python train.py --hop_length=160 --spec_augment=false --win_length=400 --vocab_size=32 --inner_norm=false --kernel_size=7 --init="orthogonal" --muon_scale="match_rms_adamw" --learning_rate=0.0022 --adamw_lr_other_params=0.00086 --epochs=104.4 --lr_schedule="cosine"
Rows from block 5 of a small CTC audio transcriber, named by matrix and row number. Rows with one number belong to one neuron. Each number is 128 + 32 x the weight over its row's rms, rounded and kept within 0 to 255. All counts start at 0. Numbers have three digits each.
After each neuron's rows are labels from the 100 clips, of 14976, where the neuron reaches its largest size: "top examples" is what is common among them. Only what is clearly more common there than usual is listed. The data: read English sentences (LibriTTS-R). In brackets: how many of the 100, against the usual share in percent.
# gate: MLP gate (model.blocks.5.mlp.gate.weight, 384x192), inputs 0-95
# fc1: MLP up (model.blocks.5.mlp.fc1.weight, 384x192), inputs 0-95
# fc2: MLP down (model.blocks.5.mlp.fc2.weight, 192x384, transposed), outputs 0-95

gate.117:145147110105134178117171066113086173054138106158111089148037128154106126082139105126061148093077158107113164149146132139171103100142124082088097139107185137171138172148178181104132132138140100115118086083075171127179199077112114146153109198152193093141156149118160113104158098121132125104
fc1.117:111148101149144155141137126129148156087149183079124137136194116118136128143177140139143151120144157108161164140109122094179136139193102191170098129173081121162088065062125099143171115098159145167172101110144130179127107134155136117140147107114064168062113142135085108184071138072116136105
fc2.117:135184127230094148111107139137108107153215208093087171124120119180145114144174137097119152152134136116097148170178157163170124090155159150179150150181108145126152138148067116074136182153104080171085152114123140105136047112132112111096135160140164165098117181135126090103106171116128106143
top examples: the word "his" (43 vs 9.9)

gate.357:126160130118097140113113101171137084137132157110125082103132161154166147135141126071125139121104144135148042141058124162111084167088176091188106141150169096142175115098178097129106142121121159127106124113156054158145163111079103115106180129133120098140187118129097146150138127122137216134
fc1.357:163132133058095140097122135168135164072145109213193138117053160103125136087065091103122066163123154130149131155142133190134201145113105107143136081113080145190114076106135178095089099072125093171185169167138112089130116151143121145124100101136181161120078129099134155065115067129171165090
fc2.357:208064148163149133065145072144168068129118099090198144192115102141155116136116165163102143149098162119110137110163160179144131148116161122117146082124115061097101185127200131190102076139158109145116167145107114145118129092176113140094144144131143161073157115091164164175102081131079107164
top examples: the word "with" (25 vs 8.8)

gate.278:116125124065180110100124181178114123077136116110123100127078058111150176113056205182107090133138094167126100145109099122081159143119126097124086134174100111120148161118184131213124125135161089165121111184149139098142155164104147070125141112190142130069110212054177141130098162118124170120
fc1.278:145106150186098101153118094124152141086157112129049119145097199090131099190132131069119097082056154056070144113083134138142118113114148144135173157148162095138120125125138158123122138118184193159114125114124176130121170109137096194140109111135127125152097121124106191142117078157180098081
fc2.278:129134191178112132093146120085123084100121158159149122114149108110203104098149102068109095128141109105118142098066103095078085135155199097122083148074115149134157090092174134009105133149189113129138170131136169124124195172104113130128112136101127156144162083071172133097124116170120126175
top examples: voice: male (92 vs 47.8)

gate.328:177131162134092065133133103101160037119137151098132090139083146156097155119177095198143094118181158184075097084105118154099094146133051079125088078136186179163127135182153146101118169177149151115140099081165106239099104105143113106165193133171097122098143111151121115159102097122128128184
fc1.328:081102129185133202100195165146103177175151151123106123094157133099081110171108170137173104134130155125160082159090111133115151113123168176110122193093164156141116129146114099095139139104096076137171201141085120085083102146137052134193106172135098084108058099113137097147147089119141143123
fc2.328:131126143141078147106138079089083058071165175131080131169083179146164109177172120082142160112113058141124104112135135161147079171157168125127151185138128114161107122190117112197091113092141144086122121123065183154078116165147158128100108173159098124201094155129101087101114132165167175117
top examples: the word "with" (84 vs 8.8)

gate.90:141140079113135154152147088101122107136088141121131118134145115159146082143148137127093119153086149124162045150089093138102109176103124150143120148160170167137089124147103173060124116109122127136119154079098027177166167151161145120112162144168180148167098137113094174111083128153144164126
fc1.90:075137204068117190135131135094098161139138032195177122149141144076145122115130127123114149096137099136039184191141139134155100112170102164127116145158107030083153151125144131152135158088127132083126134172160130152099122118120126132120133118117150089096178075144138114110127133154043073068
fc2.90:079164138153149152082068056160118047127110134142166124089152126153096058167124105087123111099109115127169059121181127143118066105089174160057086095157144125137142137086134128113179092119089133129137144092178188134164148152102076174124156112101083123119150158131187143126123110084156135177
top examples: voice: female (80 vs 52.2)

gate.0:121134135080095135133075124133138069116120133128100150187112133082158097150116108096101029135132148173153107131096077145116139169149175149100111161121102130071162174146148093131157102098170156122176141088068113106134148120173191192109132090155121124136141086080149140170170151058170074120
fc1.0:158102080129150121167096087143132155141130138132175116125109097079103080110171143097071093120177156106186128186158136156174120124156184146180119100103184063153189155150117169063132144128129084152136135129120127169083140131199105135123141097090180130168120100116111118083167132065117124087
fc2.0:106148112079136109152069091125151108138135133123121127068071127137190145157156139111196152142116128173037083171162120148129155110108105101127116147124125122115161136159136151051104200154137112115077154109166157149087089158074145173097082060115097125115119144157081117182152138119088094067
top examples: the word "i" (42 vs 20.7)

gate.218:187129125173151166107088080140145129105174110126071101023151158124107174129157148127124143123168082113152113174120107129133164137146189078115177150098097147120154097074087147147090137102135128129080150145109072151097118145127148111128097134149175105153154109075136157139120120188110114136
fc1.218:090127151137135127174125139080130132146146110159067192149097159099088124120119129142108159123095141151102154147195141187160121165113113092193123107145120120156179102132133192192105109122165119182105125041061136118171145077138153141158145174156112142112133111166119122138101135097079099178
fc2.218:146112079081086153070134162122040109190125113074166110120066113160126121171121141125168185126180118120115141148114135158122108144142099114094082156115138139153148141171128142107087132137162127240128112142186149122134088132092125171185093160151106126123165092112123122145114059138116140092
top examples: the word "said" (27 vs 9.7)

gate.45:084197161143091094147099114132127162158129114133103123078074126152114159091085114088119082181086171093130170143159087171142182125107100128148145129149115133118169132124119142054133142151088091150144101106100139130117085118082094171150133140101135125140147062076121179159121123160150148130
fc1.45:143082126090120108156195060068115117149124149084133159156109108098147151129154057133145147130105156104110152110151137114099118069103170126133126139128119159093120095095176147127174171081076123173109168127062117078162148164119161173110072095129101130110089137039114124178126156087130166132
fc2.45:118077141167093120143097091114113187099123130130113143148109078108139173143139141093125101135118125132142115141144094140137195138112104043094084124158166137116139098180122125170101140187104124167120111143118098101100101097089163087169117132140134102207169170141127120100126119078123179131
top examples: the word "he" (68 vs 17.4)

gate.243:135121167095186097132115140115155145138181168115150132135088145109058104100103112166100105137144147151122121107116050101134185078138116130128050136147135112153144132153124090092113120163128139106171162117113117099130063162106098097093134105151149147198136142150108156141146127147102185184
fc1.243:087075170125125107154155119137149108192120121119122117185143112127064094102071134110184206089181203116145134093217112142109113088121158111167160091172103129090156096153104146121142097093098151124106110122167096103108123102075149158079110139156168081122143157121118137119079170135155128133
fc2.243:151158132224099178081119143142069192122117104133126063114109171149056094126106098123095140137102092111096107105163182143184114110035108142126168193106142112109181130163117179130147128119098082126112111132112141112133115091131161181171147121129118180135109117173198095080108127185118134112
top examples: the word "it" (39 vs 15.4); the word "was" (37 vs 15.3)

gate.248:116090178139110117154152159081151094114081159102146156206101122138118171134083134097095130098167128162164099132167124124095114110136056088174081055144148104126121151132133076124135098121114104117132193121090093182137076095176139145152142129183164117081109142027201165134166173099105124118
fc1.248:087097127095168044105060145143099134108079096134138159104112172149179130176149125192126125161106081091103124106126140126123161178129136084085125128068085084164083186140119155152131130143146130183049146127152189135119130108117054090171137151108153159150113147172134168116181093060136128135
fc2.248:128137169177123103146078135121065109079127091165194081091144177143161145133103164165106107129132124139135164138131049158147097125082110100122114106183210142136062117097098134103138125190101138075138126113109169098152142134150054123082102102165124196116162182158171108172116135110145138101
top examples: the word "she" (45 vs 8.5)

gate.210:115097075153106142177111138075112083110113099095138116135112126145095166100143108101098102124108076120145163081116107102140152130093112109151163075122179119174118138090140113144154129175110140161169146092133061147109193140094118155138101181148095181183122153098171069170160124067096125163
fc1.210:130124173111158137067152136181116146144150071145100069138139098135148152142101070025134119142160127137169099095133131154096161084100198103091127150083107122183117128141142148050118119135108115146157191136128173096139100060193094150110103144146177137123070175128134122122158130146080154111
fc2.210:122123107096117124150131074107100164156122170147079107090159131100100140156158173125134142144108074154111107094115100106082156142113118159155120172137150113105190111121163137097049123121074110170115095178094129092131142163099097118182115079155093122106085140061145109145068167093112153132
top examples: the word "mr" (37 vs 1.9); the word "mrs" (30 vs 1)

gate.24:112115224107134132106182178166106119171129119131130135166095166136162079115160107112128107136115117126155064160129134150161113134121215134147109149129114152190127104101114148125098143137162123138117117152057170176144108093088049175144062122100082166103143093140148168117096164135165117177
fc1.24:107149107076096149152168165142096111184130133173194108142098169085068114130128113096096110143100072149138099183101115063095133164094086126177118129147147185132122119130160229115136116133071119159183197192149150135098133144082141142138124108116111149124122128168144132149146083107090150106
fc2.24:127162078169174121123078155093130107106102152152177092143138124155115195119127162128136086043166187100125185137125145167120137122162121172132101098100136135118094096154176121107142083135131121136176143103083086137126255182167145124184109140117122168144140152164106153138137131102159158144
top examples: the word "two" (27 vs 1.7)

gate.135:087180074134120133144142123186105121161147100092091077136067107139089174126104165126113094159180121147127117088233072110134161107119157117125115126221128105127151169129153115113142138091138138152139127117103190118115130143153182137122160108143125090099093182134133128068125103115100162087
fc1.135:111166110169123159098179143219114132176109114158109122102170145097109145063121132093150167188194160084073105130127119097131085109114175094122057122112105095101082135118124169088106060136121102135121076107070191116165106130095106076113112177147151100106187152158121136113154148085103127093
fc2.135:158169110101111143133059169135101088162121135148124074138088089118147077139153150119076097164102154149165047177148124192156178167133141125087079122116129164202103161148185204158103095127156064071103112014123098103138127119086155143133082166090119093168088095124167111115149196077126145140
top examples: the word "i" (47 vs 20.7)

gate.141:122068086113108182084114143170133098108045124128096189124116115155137086128133064144173127145137162114098153142174129116220127112099137110136096146094139086065087097144132140154105099096110133167179166107096130075164134128124123128171156119170147120132100109116161121049160207181095126151
fc1.141:076092025123091195127144155143146094078133096173109152119106144156158159105150118142145129142153111098109176140167192110183144129070116128152119127134129096143126102098110135145136101107089147181142131140129182122137183120063156142202107148109142072131091080130144113135155129173122146146
fc2.141:138146135132129126100145115102128105086150108091064163144189102089115062142184153152094168084149116063172149175148136130139155157105144107101123162124125127131147106148102116128147117160128123116120115127084159122116128161112147100089144114122106106187065103096072107107134040118174119134
top examples: the word "have" (45 vs 7.2)

gate.310:132087155180080116083177113118124118134127185074137169112097081148144138136108054074117066093094152141159122175158144117205107078193202132145107154160168127159131127114141192146082160134108106179098148168172063135146180123147118111116133134112117130129073076116163100127162118151142102146
fc1.310:092107132179136106091123101120134102176128174102216178096052133144086086227122110123122107111156122097172107135083104135138158156112109060103126147188118156159130156150135114149057122183105156049115092146165113110137121139067127178126166148112155162121172137100098156117136095166135110157
fc2.310:170129198077180120136131179133112127120136142148110183150127130131116134157142120116158135104109136124118163078135154099186072118091092167113159160076132089157079139094120094142145112137116102104110095121141057093097137178128160122083111170110070119133120111112142106125154108141061174122
top examples: the word "it" (41 vs 15.4)

gate.318:161073196107118179082142120118120126091136142120066138159153119122104109163147136087183144117151081158129124117131152158156097116149113078122079083133100113122090124158169138101076144125099152150077115156129139117087098073150108126093155178110090112143152098131060108163138142132123116162
fc1.318:106148139198129101096156124092110098137049125131087090145142123187133154063171201131131145117168108106106088107102128089103113085090085125116082163137110158141159130120166116126099176125137123139145110123138136073076087088193128169102084096106155150132181122055103197138133137117167134129
fc2.318:172152129085108117145080112160094147152156111060098187158151087085133080122078102163109091141150079148085082094180199085163143153148168099169142149066106169139186135141176126135113120120119120158138091127192124076127112064110119143134179073129113140167113223112083106133116105103120113084
top examples: the word "never" (35 vs 1.8)

gate.336:111169118116136107154174149151142100168126091135111106094197159105108125105133128148121094120111118081153139053176164232158101130123105150123125141147071155179186092161097110083134150187140140101075135109103164115120136179117123161158108127116159143088127113154109117160084121118092069155
fc1.336:126143117113077172132092104113104070125136073132148145111118154124140169165102129110133142093094104125074244188132113127148082151123129134098095067126142110119196152144165156145130163138082153133131114135089126169087168152186164176129096124105094117129099055125121144122126148078112131112
fc2.336:176129099122079114088132179096180167095099158158110130119043077124114142160101143127122145117117095096152115178144114147077111133155164116142142104102090081178112171153101150125197127026122094128066193083104132144139126135101134138201170086170080164105114112164082141147132138107149178119
top examples: the word "was" (39 vs 15.3)

gate.66:145187166116147113144167128109122140074065098122091168111112075043078199134131180072133111145116150112128110142126107098117168208125096131130154123095140188186104195091145085128163129116105082138144123126118119163147127123132151121211153165070128147145120125153144123136128123061144190159
fc1.66:076111142160076089148100119103192125162162183174170125180106116122131149075067125132149154117104148168081097128089199167129093062103163092124144138096170162157123154136051139094144153187131114138143149092166158158132107090124173146127155115125121079138119137110167101131081051113111111115
fc2.66:148114132119066112107108179133127163103143071081086139115147110134135221107075086048152088125103134123123072070064136170116095122092103156134125098126135114090141154128126091184171115147098138149121195063116152107076060166109062104181114160119194100112126103096134177101088084111172094130
top examples: the word "back" (35 vs 1.6)

gate.18:123099124174112120169199110117133110091106161150152099140119118151183121146129120078132191129135176094160098147098062176146125100065153103199149146145124136156167165152148159076134110145170087160183097080107090113101218108155110130121074153134142110144100170095113173102116129067078132174
fc1.18:171127133167165159147129116122124089117111184125112161147091121162159097138127134112068184119077112099116125102110128154142166095044082062145125164156183127089180122110110135101161129130155118197154111082150139098198133142192179131170187096142114110121102079126119106143153111143089173128
fc2.18:170173161107089186140201145089122183113141120089163172126093108118139160145089137088148116093106142129129130189126182129129133134076134144123123141105094200102143130144099124089132098105155075148098117141131133155118065133147139153105159078059123117094113147044079169157120121130051097158
top examples: the word "little" (32 vs 2.7)

gate.137:134108123186171175224125125135103145132147142108145133115101152075106133112109109118149179126100204165143104143100095114121145097138145078086101077141116108102157124112142098111223165162153142125144140137071111190144157134135117137126091160175105085094155108194071137163160125110077086134
fc1.137:074125139101140160121128107191126076129096109110146120187134154152130122134129096147113073100091136092135132086131139103163176113149118120130081151179099132159129090164108090132133106128068093170179125164166080140164166102175138129111223181093114159118149107087141107128167094120105079105
fc2.137:101184084120135151180168138155149120159112111138140145173155132088109126069137111178106140118118090154109109141135136060120189127131141128155115100143095143115096096071145155109144136049124123160214113118177129175178132165094121110128072142127129162098094128165122148204118122143130117094
top examples: voice: male (76 vs 47.8)

gate.198:189208150054146107079110099098141098132104123085141118162110127148116200144136152100129103110165139110174140102091130148122162114069151157127146149154143050133123143108107130079126120081175075096163143166135200117114099132093130105151143104097120143088080146181048103189144141099148132097
fc1.198:019105117143104139097097107141126127139168072134191146143145109133150094139135116104115169132166115091131108137135130117145154128163122124133100098156149091153176122111131134139124135132105102090127129134126035115109170114097136206071156109185140172073125167155166161134164125089108126131
fc2.198:142106094128155152175125087133145100159072138112150180084102186084117124131121133113132110102136112069104138182143145189154182097147174119102082082195123126097116106114197110120186163118138120061108125103090122107155150117136084126102109192102106161133105061119109010142169167135116127105
top examples: the word "you" (33 vs 14.3)

gate.165:107185150087210120101144110118128125192142117183149141146114053165130151098091154116078173116123111128104097147152130118068116116128130087077166085183155076166191131081151174114114162103125166155163107151166135097140111163106126128124135168212158126150121135116139143172121165103144163124
fc1.165:177076087149083126114109097158080056121135148150091205147119073093117201091081101166201107120115186123127134121110110156120148128109110129152192154124121127110095126167154140131069124151085068141122132117123145118097143118128112044160133134129153179124192144132111158108110086158107103109
fc2.165:149145111167129108125135107178144141112180103121152095129059185127176116125159148119156196190122069172153117108070082054091178141128199108189164076089133158155163118142082103131170144158183138147179111107106112144098123108140111098138136090105124160136185034142156183171189084179123120061
top examples: voice: male (83 vs 47.8)

gate.146:127125147154106139162136101099105137162070121105096151160152090096214154075167082150109078157083113116103111056123152154100125109123066085119117179069163096104149180110091125128103097124109117097124088132124150141174131168081129147180143142109119157109102112127106122122155127136113190074
fc1.146:129091157144129101146141164179120215152135101135095153124110135207184140165138115071153152168038139122093171100146186129098142144108173159126083126163153133111131115163151128148146136121083125123144126109121113068156115132132136102198128111064167137129145156095119145176137151147127142023
fc2.146:138097082183125117069121142095149140088104110107156098114142137115136156113154107096106098178072121184111011125197148160116140117163099175123123090106151160108134037067170166111152105125104089174127108168104164105146151120103163081093113150208151132102110121107145165087097092161186164112
top examples: the word "he" (57 vs 17.4)

gate.11:177147114120121112192107175142148160134115133181141102169109077074126102131156114137103058156115069116139137093081126148063158192096108211181151106128169132084178204178091113112097109120136101119142150118130167128155108135105105108099131105185153153129082137111188121146106071151131148099
fc1.11:088186178105115146084136110103142167164061186154071122099098158116145101106142123097135143192148113122153190164132168145188065126193147155116074093130120131098130151093168103165062182097167186153077086079146148159181136141131156119100150120133093134082096131085120161136137159165179148096
fc2.11:125154093130116176145122163092204092083104084111162101102158125103138178152145110170148146098123165116111131177152133153156095135131119101106099106061069149134124142154181137136192084151110117118152110146169153148135136078105179114143184098065085101103047110131125135128149130138154113142
top examples: the word "said" (25 vs 9.7)

gate.282:108164130166120131147150091133134187121090109166142158097149209162129134130145103145155112127096106138117126175092104142106149135186116107057100087127192119149158079159167189167139166057141133133134092150075101140138141153210164080131117137089113090145106137118104112083152102140181121087
fc1.282:149163140151126109134103121107143152120105111148137088160093093135136111078176139086119078157110174130075102191074116042128186143108074110114150081147164117140161131201089182075179116136148163071182132138187130164118123125079118113142132123044130127084154142122126139139115133084095172094
fc2.282:141119137083132112190188134124116192035155102181090138110165137141121116082175097112103103140140137146140139126178177158107181105194068095141133068127099155106178181109159159165094115104154148108102132169100127149155109183150073168089085127064093121111138163097184122112114172149114140144
top examples: voice: male (79 vs 47.8)

gate.339:081116085123057111085118125137134121131142091139082100179136184146057121098158169171067138097065095064123143153122097141150115163106169125134110130133225068150150107184097166121135138097153118177142079127157181143087091152097189165111081090100197135135126165121116180142138136137113173094
fc1.339:166111219145199155161108071142133132154061104144139093170160101146112184149158110118103100164116111151127153138124114159088097137122130118097122179108138113123069130169150142111175117114123127158063068103059165157138109107108084210095127124134118137148125117155129127145135103158147143143
fc2.339:110104147088124099132133141149125096107118110110093141121102151130117148083127114091139064156095165183139175106171106121118148112164160070130172189047125147131105147153168102145140143127085144095109150146080126075130110206143154086096161033151088095118094099182095085130120069122060137093
top examples: the word "his" (27 vs 9.9)

gate.102:111113158121096136123070189104112092131149148126134121133126090100111160147035152083094085111055069108134099110149165111216171142104156125116116122131093104147136104083118067100102162127162100148111154174157125102155103124165106134133118109129139139130188132138166171113119164113182143123
fc1.102:072122155138179160158111134194148169159150127181153149137127092109165135098199191145095115198129140177106157047133117143162093081093146076099160131185124092151112141156091111087120130158131098174105072160138123109122135162079123101130206131123157123129129116167080160129153137136164157157
fc2.102:158129187102149166193115147131128153144150119126116187094152163106134184132149149160136137100076091106123145101146170131130102166109099110065110124128135109093138119115095130097103054125136122086092146093127130129141107116140151131161142161145165085116137113174170173077119130199114102138
top examples: the word "you" (56 vs 14.3); the word "are" (30 vs 4.4)

gate.116:145104114077145075129171127085133062146157188150092142118143113161136183100130113076098162113120094158161100115145087136150119127127145082115126028160145155140159188109197140125094135163131121166099151107152077144100141164169112115121145108088116128127114136153103117137159097128138121156
fc1.116:112100115168152129114127133147055156102121137122144142153146117112159124170122088135119177145159175062120157079134101106117114103100153134151119152189171090108124105071206057131081095023104095116122179166132121173117129127127169173180128125142111131103105196077182116112158158113098112150
fc2.116:127130149143134058153147077123192123157181084165105166083098069127132076127095095139173089125125162111122128115117117139118102102100175142106141129124154143118114131158096051173136098133176101177106111174149167089088164170157131118100055116167171141103177149120131121102123122158070127092
top examples: the word "with" (79 vs 8.8)

gate.49:164156127080181144133086132015184088142088104074157088103157128104093096088094095110118143107109187124157116110139116097154091094084155111065123121195134157141100110118088166088152079157152148104142176173139079122108094152193186090203159114165121131136133189107163082184197085143090146137
fc1.49:159114147177066145232119168117134141124113109128046112131161098121131090099119159153121146115140137132098114125199147149124114116119104054150112162149114143081132162118156091127159149113052159165117140128144176088144129125157103158115114110158105106135113124143143151127089153164128178082
fc2.49:094131108136149180148078123078192131156162143191146126127149170070211105150107153132148188122190089076098186121158144121125038077078115124089111129173105109138138123108115174118124090122159066130152136038153111085125130081121122127141151079126122066142149164125086122169068137124103144120
top examples: the word "was" (39 vs 15.3)

gate.185:138154070157097090130206156098118172127147122146155136064125120144108084140141115110064152194106152093117147086136168153145196095114085075114116125163074160075148113145133126137143084152136168149120134090131137218113162145082174131169133043107119141135147115151161149141096073138082123153
fc1.185:154065079125116109065191137076150132108138065138160144132140115132120041124135115058110095166102113082163107128205174068136149195084142102154200112134140127086104178128128138166150096105083143115107124145135107193097106171132127144138135091155116133128144160103150174069088098125103126109
fc2.185:124088147168127100150110133054120138126134102135136131153094120098135137183085094177051134083117086163118153203097104100081097097148125128145156141205137114171127166106114088165152129108125145089165128104115146179101177134106111194115167106148175132146062142159103109144021079170082107109
top examples: voice: female (81 vs 52.2); the word "this" (25 vs 6.7)

gate.106:092111063066128079077138115078105107133110155172142106115101185135197169153189115203107135152126125201123170128141068138158061149186136107121137094121086177137141101115113138143114115152185149180187172148080183146134127129171141168145107117115131133145139161090097184110103133127152178120
fc1.106:173083108101096068109100175161136069148103113120094136117118145078127061155052121155143226115125138099145190097097082172137126123136075086114081097105143147174137078109197156176118118130166081145098105119157151192117113162174161114179125163122128150131128095050155148137135109155135083114
fc2.106:123109170085112161173185105110109167148090159138144234152115123121174146144115090139138136143159116117125129132147138150124208143149143126140039172116112105117148108131130097131157147133102111132093070134152094099101120154115106115132166112129072109106046088130092145105107106105108071143
top examples: the word "said" (75 vs 9.7)

gate.358:148114119088113086101100137123123102129086130086154143121132111112161130134067118109133099145168112141167120114127192149127063098087089147173123146167141197113071182152168137122096094130163132104110167145124103184179084091185077117142135142189128109190097173168113085122094124139087155132
fc1.358:138129107160108082158141110124164038143093111110186128128160169110120129145055111133085053155153115140175146078124155153123147149140106103220158142134151111101158100181133108132133147144154089133154059155167121186095107113097140106121155157126172091170176134097114114106112144143143154135
fc2.358:118147130100141131091092116138158123217160155075126110153136102124154156110061152090104098198152156114112166125153126110095100090074112057118130120126074097135182146098111069158117129143124190114046122090095079142053170132118068134157223105095128121161132154075158093157123090215136148150
top examples: the word "of" (62 vs 25.1)

gate.249:098139165111157173104138120104137029173114162104116148151168137142114129155178117144098133080114135109140131170130063142139171143146116170111087132075046171116187169108130176147116155155081164132120146095123129118190178133075121083169088108130207086098134108111079122101088114165128148124
fc1.249:148155133157160098121142100109107186100101143112167136148125078103134147102118080108138140140094199080118164140117111167164155088123130067119094165137179105144093113092142104090115170159107180102114155161159192101139180098110065155154141170097074097157171119098172147124138056126165141145
fc2.249:146064126135200133145158149174173062152107122122137095136106104130109122149141123120095075050091127129147172161136150135092169119099114118093100060138146130170070177123157176117140101163116152209157163129088149079089130181153116089132093138119169116099120157137105112092185150107135136173
top examples: the word "it" (45 vs 15.4); the word "if" (26 vs 4.3)

gate.47:173048128118103120135173073114120091121119109170144112113136106073123149107120160144088097064146176102086095137122112102120159157112106159120115173145168148139189126105157183056096104051159110151127132144091111169134140124174112133113106131182092172183135099124125128080143106144115166066
fc1.47:100057100195066117101145067142176137157126175125101092108136128221146137165126133129137117112099123136101111150102115112112110187130135135123178098148143147179151220139203105111137152126097099133123076074106148180156113180178121120153152068152074139109096104163092139140134134115162167147
fc2.47:178097130132145122119133148161125099161160137190076135151190164133117135162152113169104148092126128161137139166123168190136146096134153167096102145067138103148083160024154112085166138111182123075165109116119164107102139146095087111150051157101086151108113157126129123175169124143073211098
top examples: voice: male (74 vs 47.8); the word "not" (33 vs 9.2)

gate.26:093120142109209183117056226111109114124140098119143161120165141165126095175114173172133129108093161131155096102138143097123083186169110092156145157100145153156125111068140177159131090182132062178099133155103096113156087150159122109083160145151142144103142085157116153148118134095080134140
fc1.26:150147107134079147099194099162153124200142091130127145194153145061129153115110115103163060109197079168149184116168122139127138112124109114074109086145114137199191097112097092157143112095136131113117132062099135180167155096141167155089132122121085074101134154128171143210109149136164143069
fc2.26:143069187127158137154075118124143119134144179063111160124174174114130105111150072153162192124116136125144187124180153047159118107130079172154132172179097179143168167094142158214072175076107145139077096157113150111175108099149154091104158163153133164149152116118109088156107143143143136150
top examples: the word "just" (28 vs 1.5)

gate.125:111181101171091100083128134103105142103152128135162139121173112124117115132128098081098053151111130115073094101153152125158088146130148105138095113163131112085214132159187118148091161113131104163128177160101144135113122146176120080141142171140120157142120170074118088151089183156162096171
fc1.125:132093169161086131135117121176086188094149114175129105079130157129116211114114115157103107147113138043173123155142080133170133138137131208115145121110183089086080132119136124109107146156119100145144127128039105108157091105143077144102224179140060131178114153104139146132125153105146146099
fc2.125:139128096111112121104121156197129157163136103146138124082102118172115047108193104151144116099138094121166184148159164207134118151133179097028157134136096115107138129130066159102120159130135124175158126136135104108133105115113098117114117069079110133100106151136092096183135177154136052171
top examples: the word "he" (42 vs 17.4)

gate.367:168103100153074088147110146150135154080104062128062218042083116161119134134175088101173105175114115099186112151096165126113119165149164134160150124130090167066093133129085108090073184072131126156111107102134120116153148139142142132180149112139114147161122115090047119133137136185068182188
fc1.367:157088119082102182113101083087108107087195072124110131172176135166110139140094113135187118141120133151130133100123159131162176113152177126138141110146151098121174054155141133161130107145116147114129117114153142108095086138133058232092174124148124132098092158160069051108135078150143156147
fc2.367:153100105080104132111119111137124168174043103112145090171119178109176092093149140192128100107133084143142162185088107202057085179096134094131100115123142146126070112110123138127049142151131179134100112168167127134136160126213144176069097188086171170146092137147117191078124111090140123122
top examples: voice: female (79 vs 52.2); the word "not" (39 vs 9.2)

gate.208:188083126084136115127111151073146070128090123143155137147162126187179154159139093120129095194127098123150120131095114180126161123120134092101138130086108193044134116143166190130113131119178167091104074105106105161158096085088148106106173130071095122121120117124158111098082130086120102136
fc1.208:167109094141198113138132090130084121129184153121098112086204139121107189121148097159111130098112116145146114114089143117140115148110109101140131157150110111102102140136154083113143080096094129140081090104129168197180127131129188122138125098121105143083139112165115171139104097162143100109
fc2.208:157148111139181110102163120145118107146129086165177125171159122163137107147169131123087152079141146143192115153065141131060154173153130129141104067180179090205110143124056146075095116152149096131153084156142156183134075124155132129155169132152127134088184140081190085173107132086163115100
top examples: the word "of" (56 vs 25.1)

gate.333:131112130109164140197214133127114100130192155113076118145092165168183143132133091173117172091126078176113195092139168110146152175111133133148181106102123169092154166120140141186158131129123121105098092084136087136132094093129104127084181151092051147112093101102135152109099103094155138132
fc1.333:110139105136053132140088175136105158123099122189178094089144184159124118147079124112119132111084149107122158061177104138131167164078112121055086146168116152140137124159102143130140088108124080156107135137072128115169156073112030110096151096124115125172108120096150073103090154174166097148
fc2.333:102132108104142122215100126139123048154107112150092102136116139147169100196170119157091110159067107162148113150124117173161122071132103170146191092109131113120148108139221060127128178095097201140144068141130156094020167126136139111191085148161156152159110141126099084093139149129121118107
top examples: the word "with" (39 vs 8.8)

gate.297:066106118109161045147129146165140118133132082144117146177171087113103150100078093127071067138187092123113109141136113126138102166133131101135179136121120153135143200086135114111142094119109075178068145137115089089121115114125173216133131177120103149150161173073126100097072107143098090114
fc1.297:047166117114091114140134161136122059158140118120156154121123104141114143173054118149104122162082057115192097129146151122195116136158130100071070110164074150122103128165096094141094129084112148087096176164087142125116145156091126155100080154189116133106136131146116067133135090149102047104
fc2.297:093085123168171123114109167149162184074110172099191132176086160062120140140158150147107135179144143125111141123123118065132083170075165162100133132136171132154085135128136120118123104098169139165069171147147115130120160139134137154193115167133110107148120150168166102087138141120154214112
top examples: the word "was" (47 vs 15.3)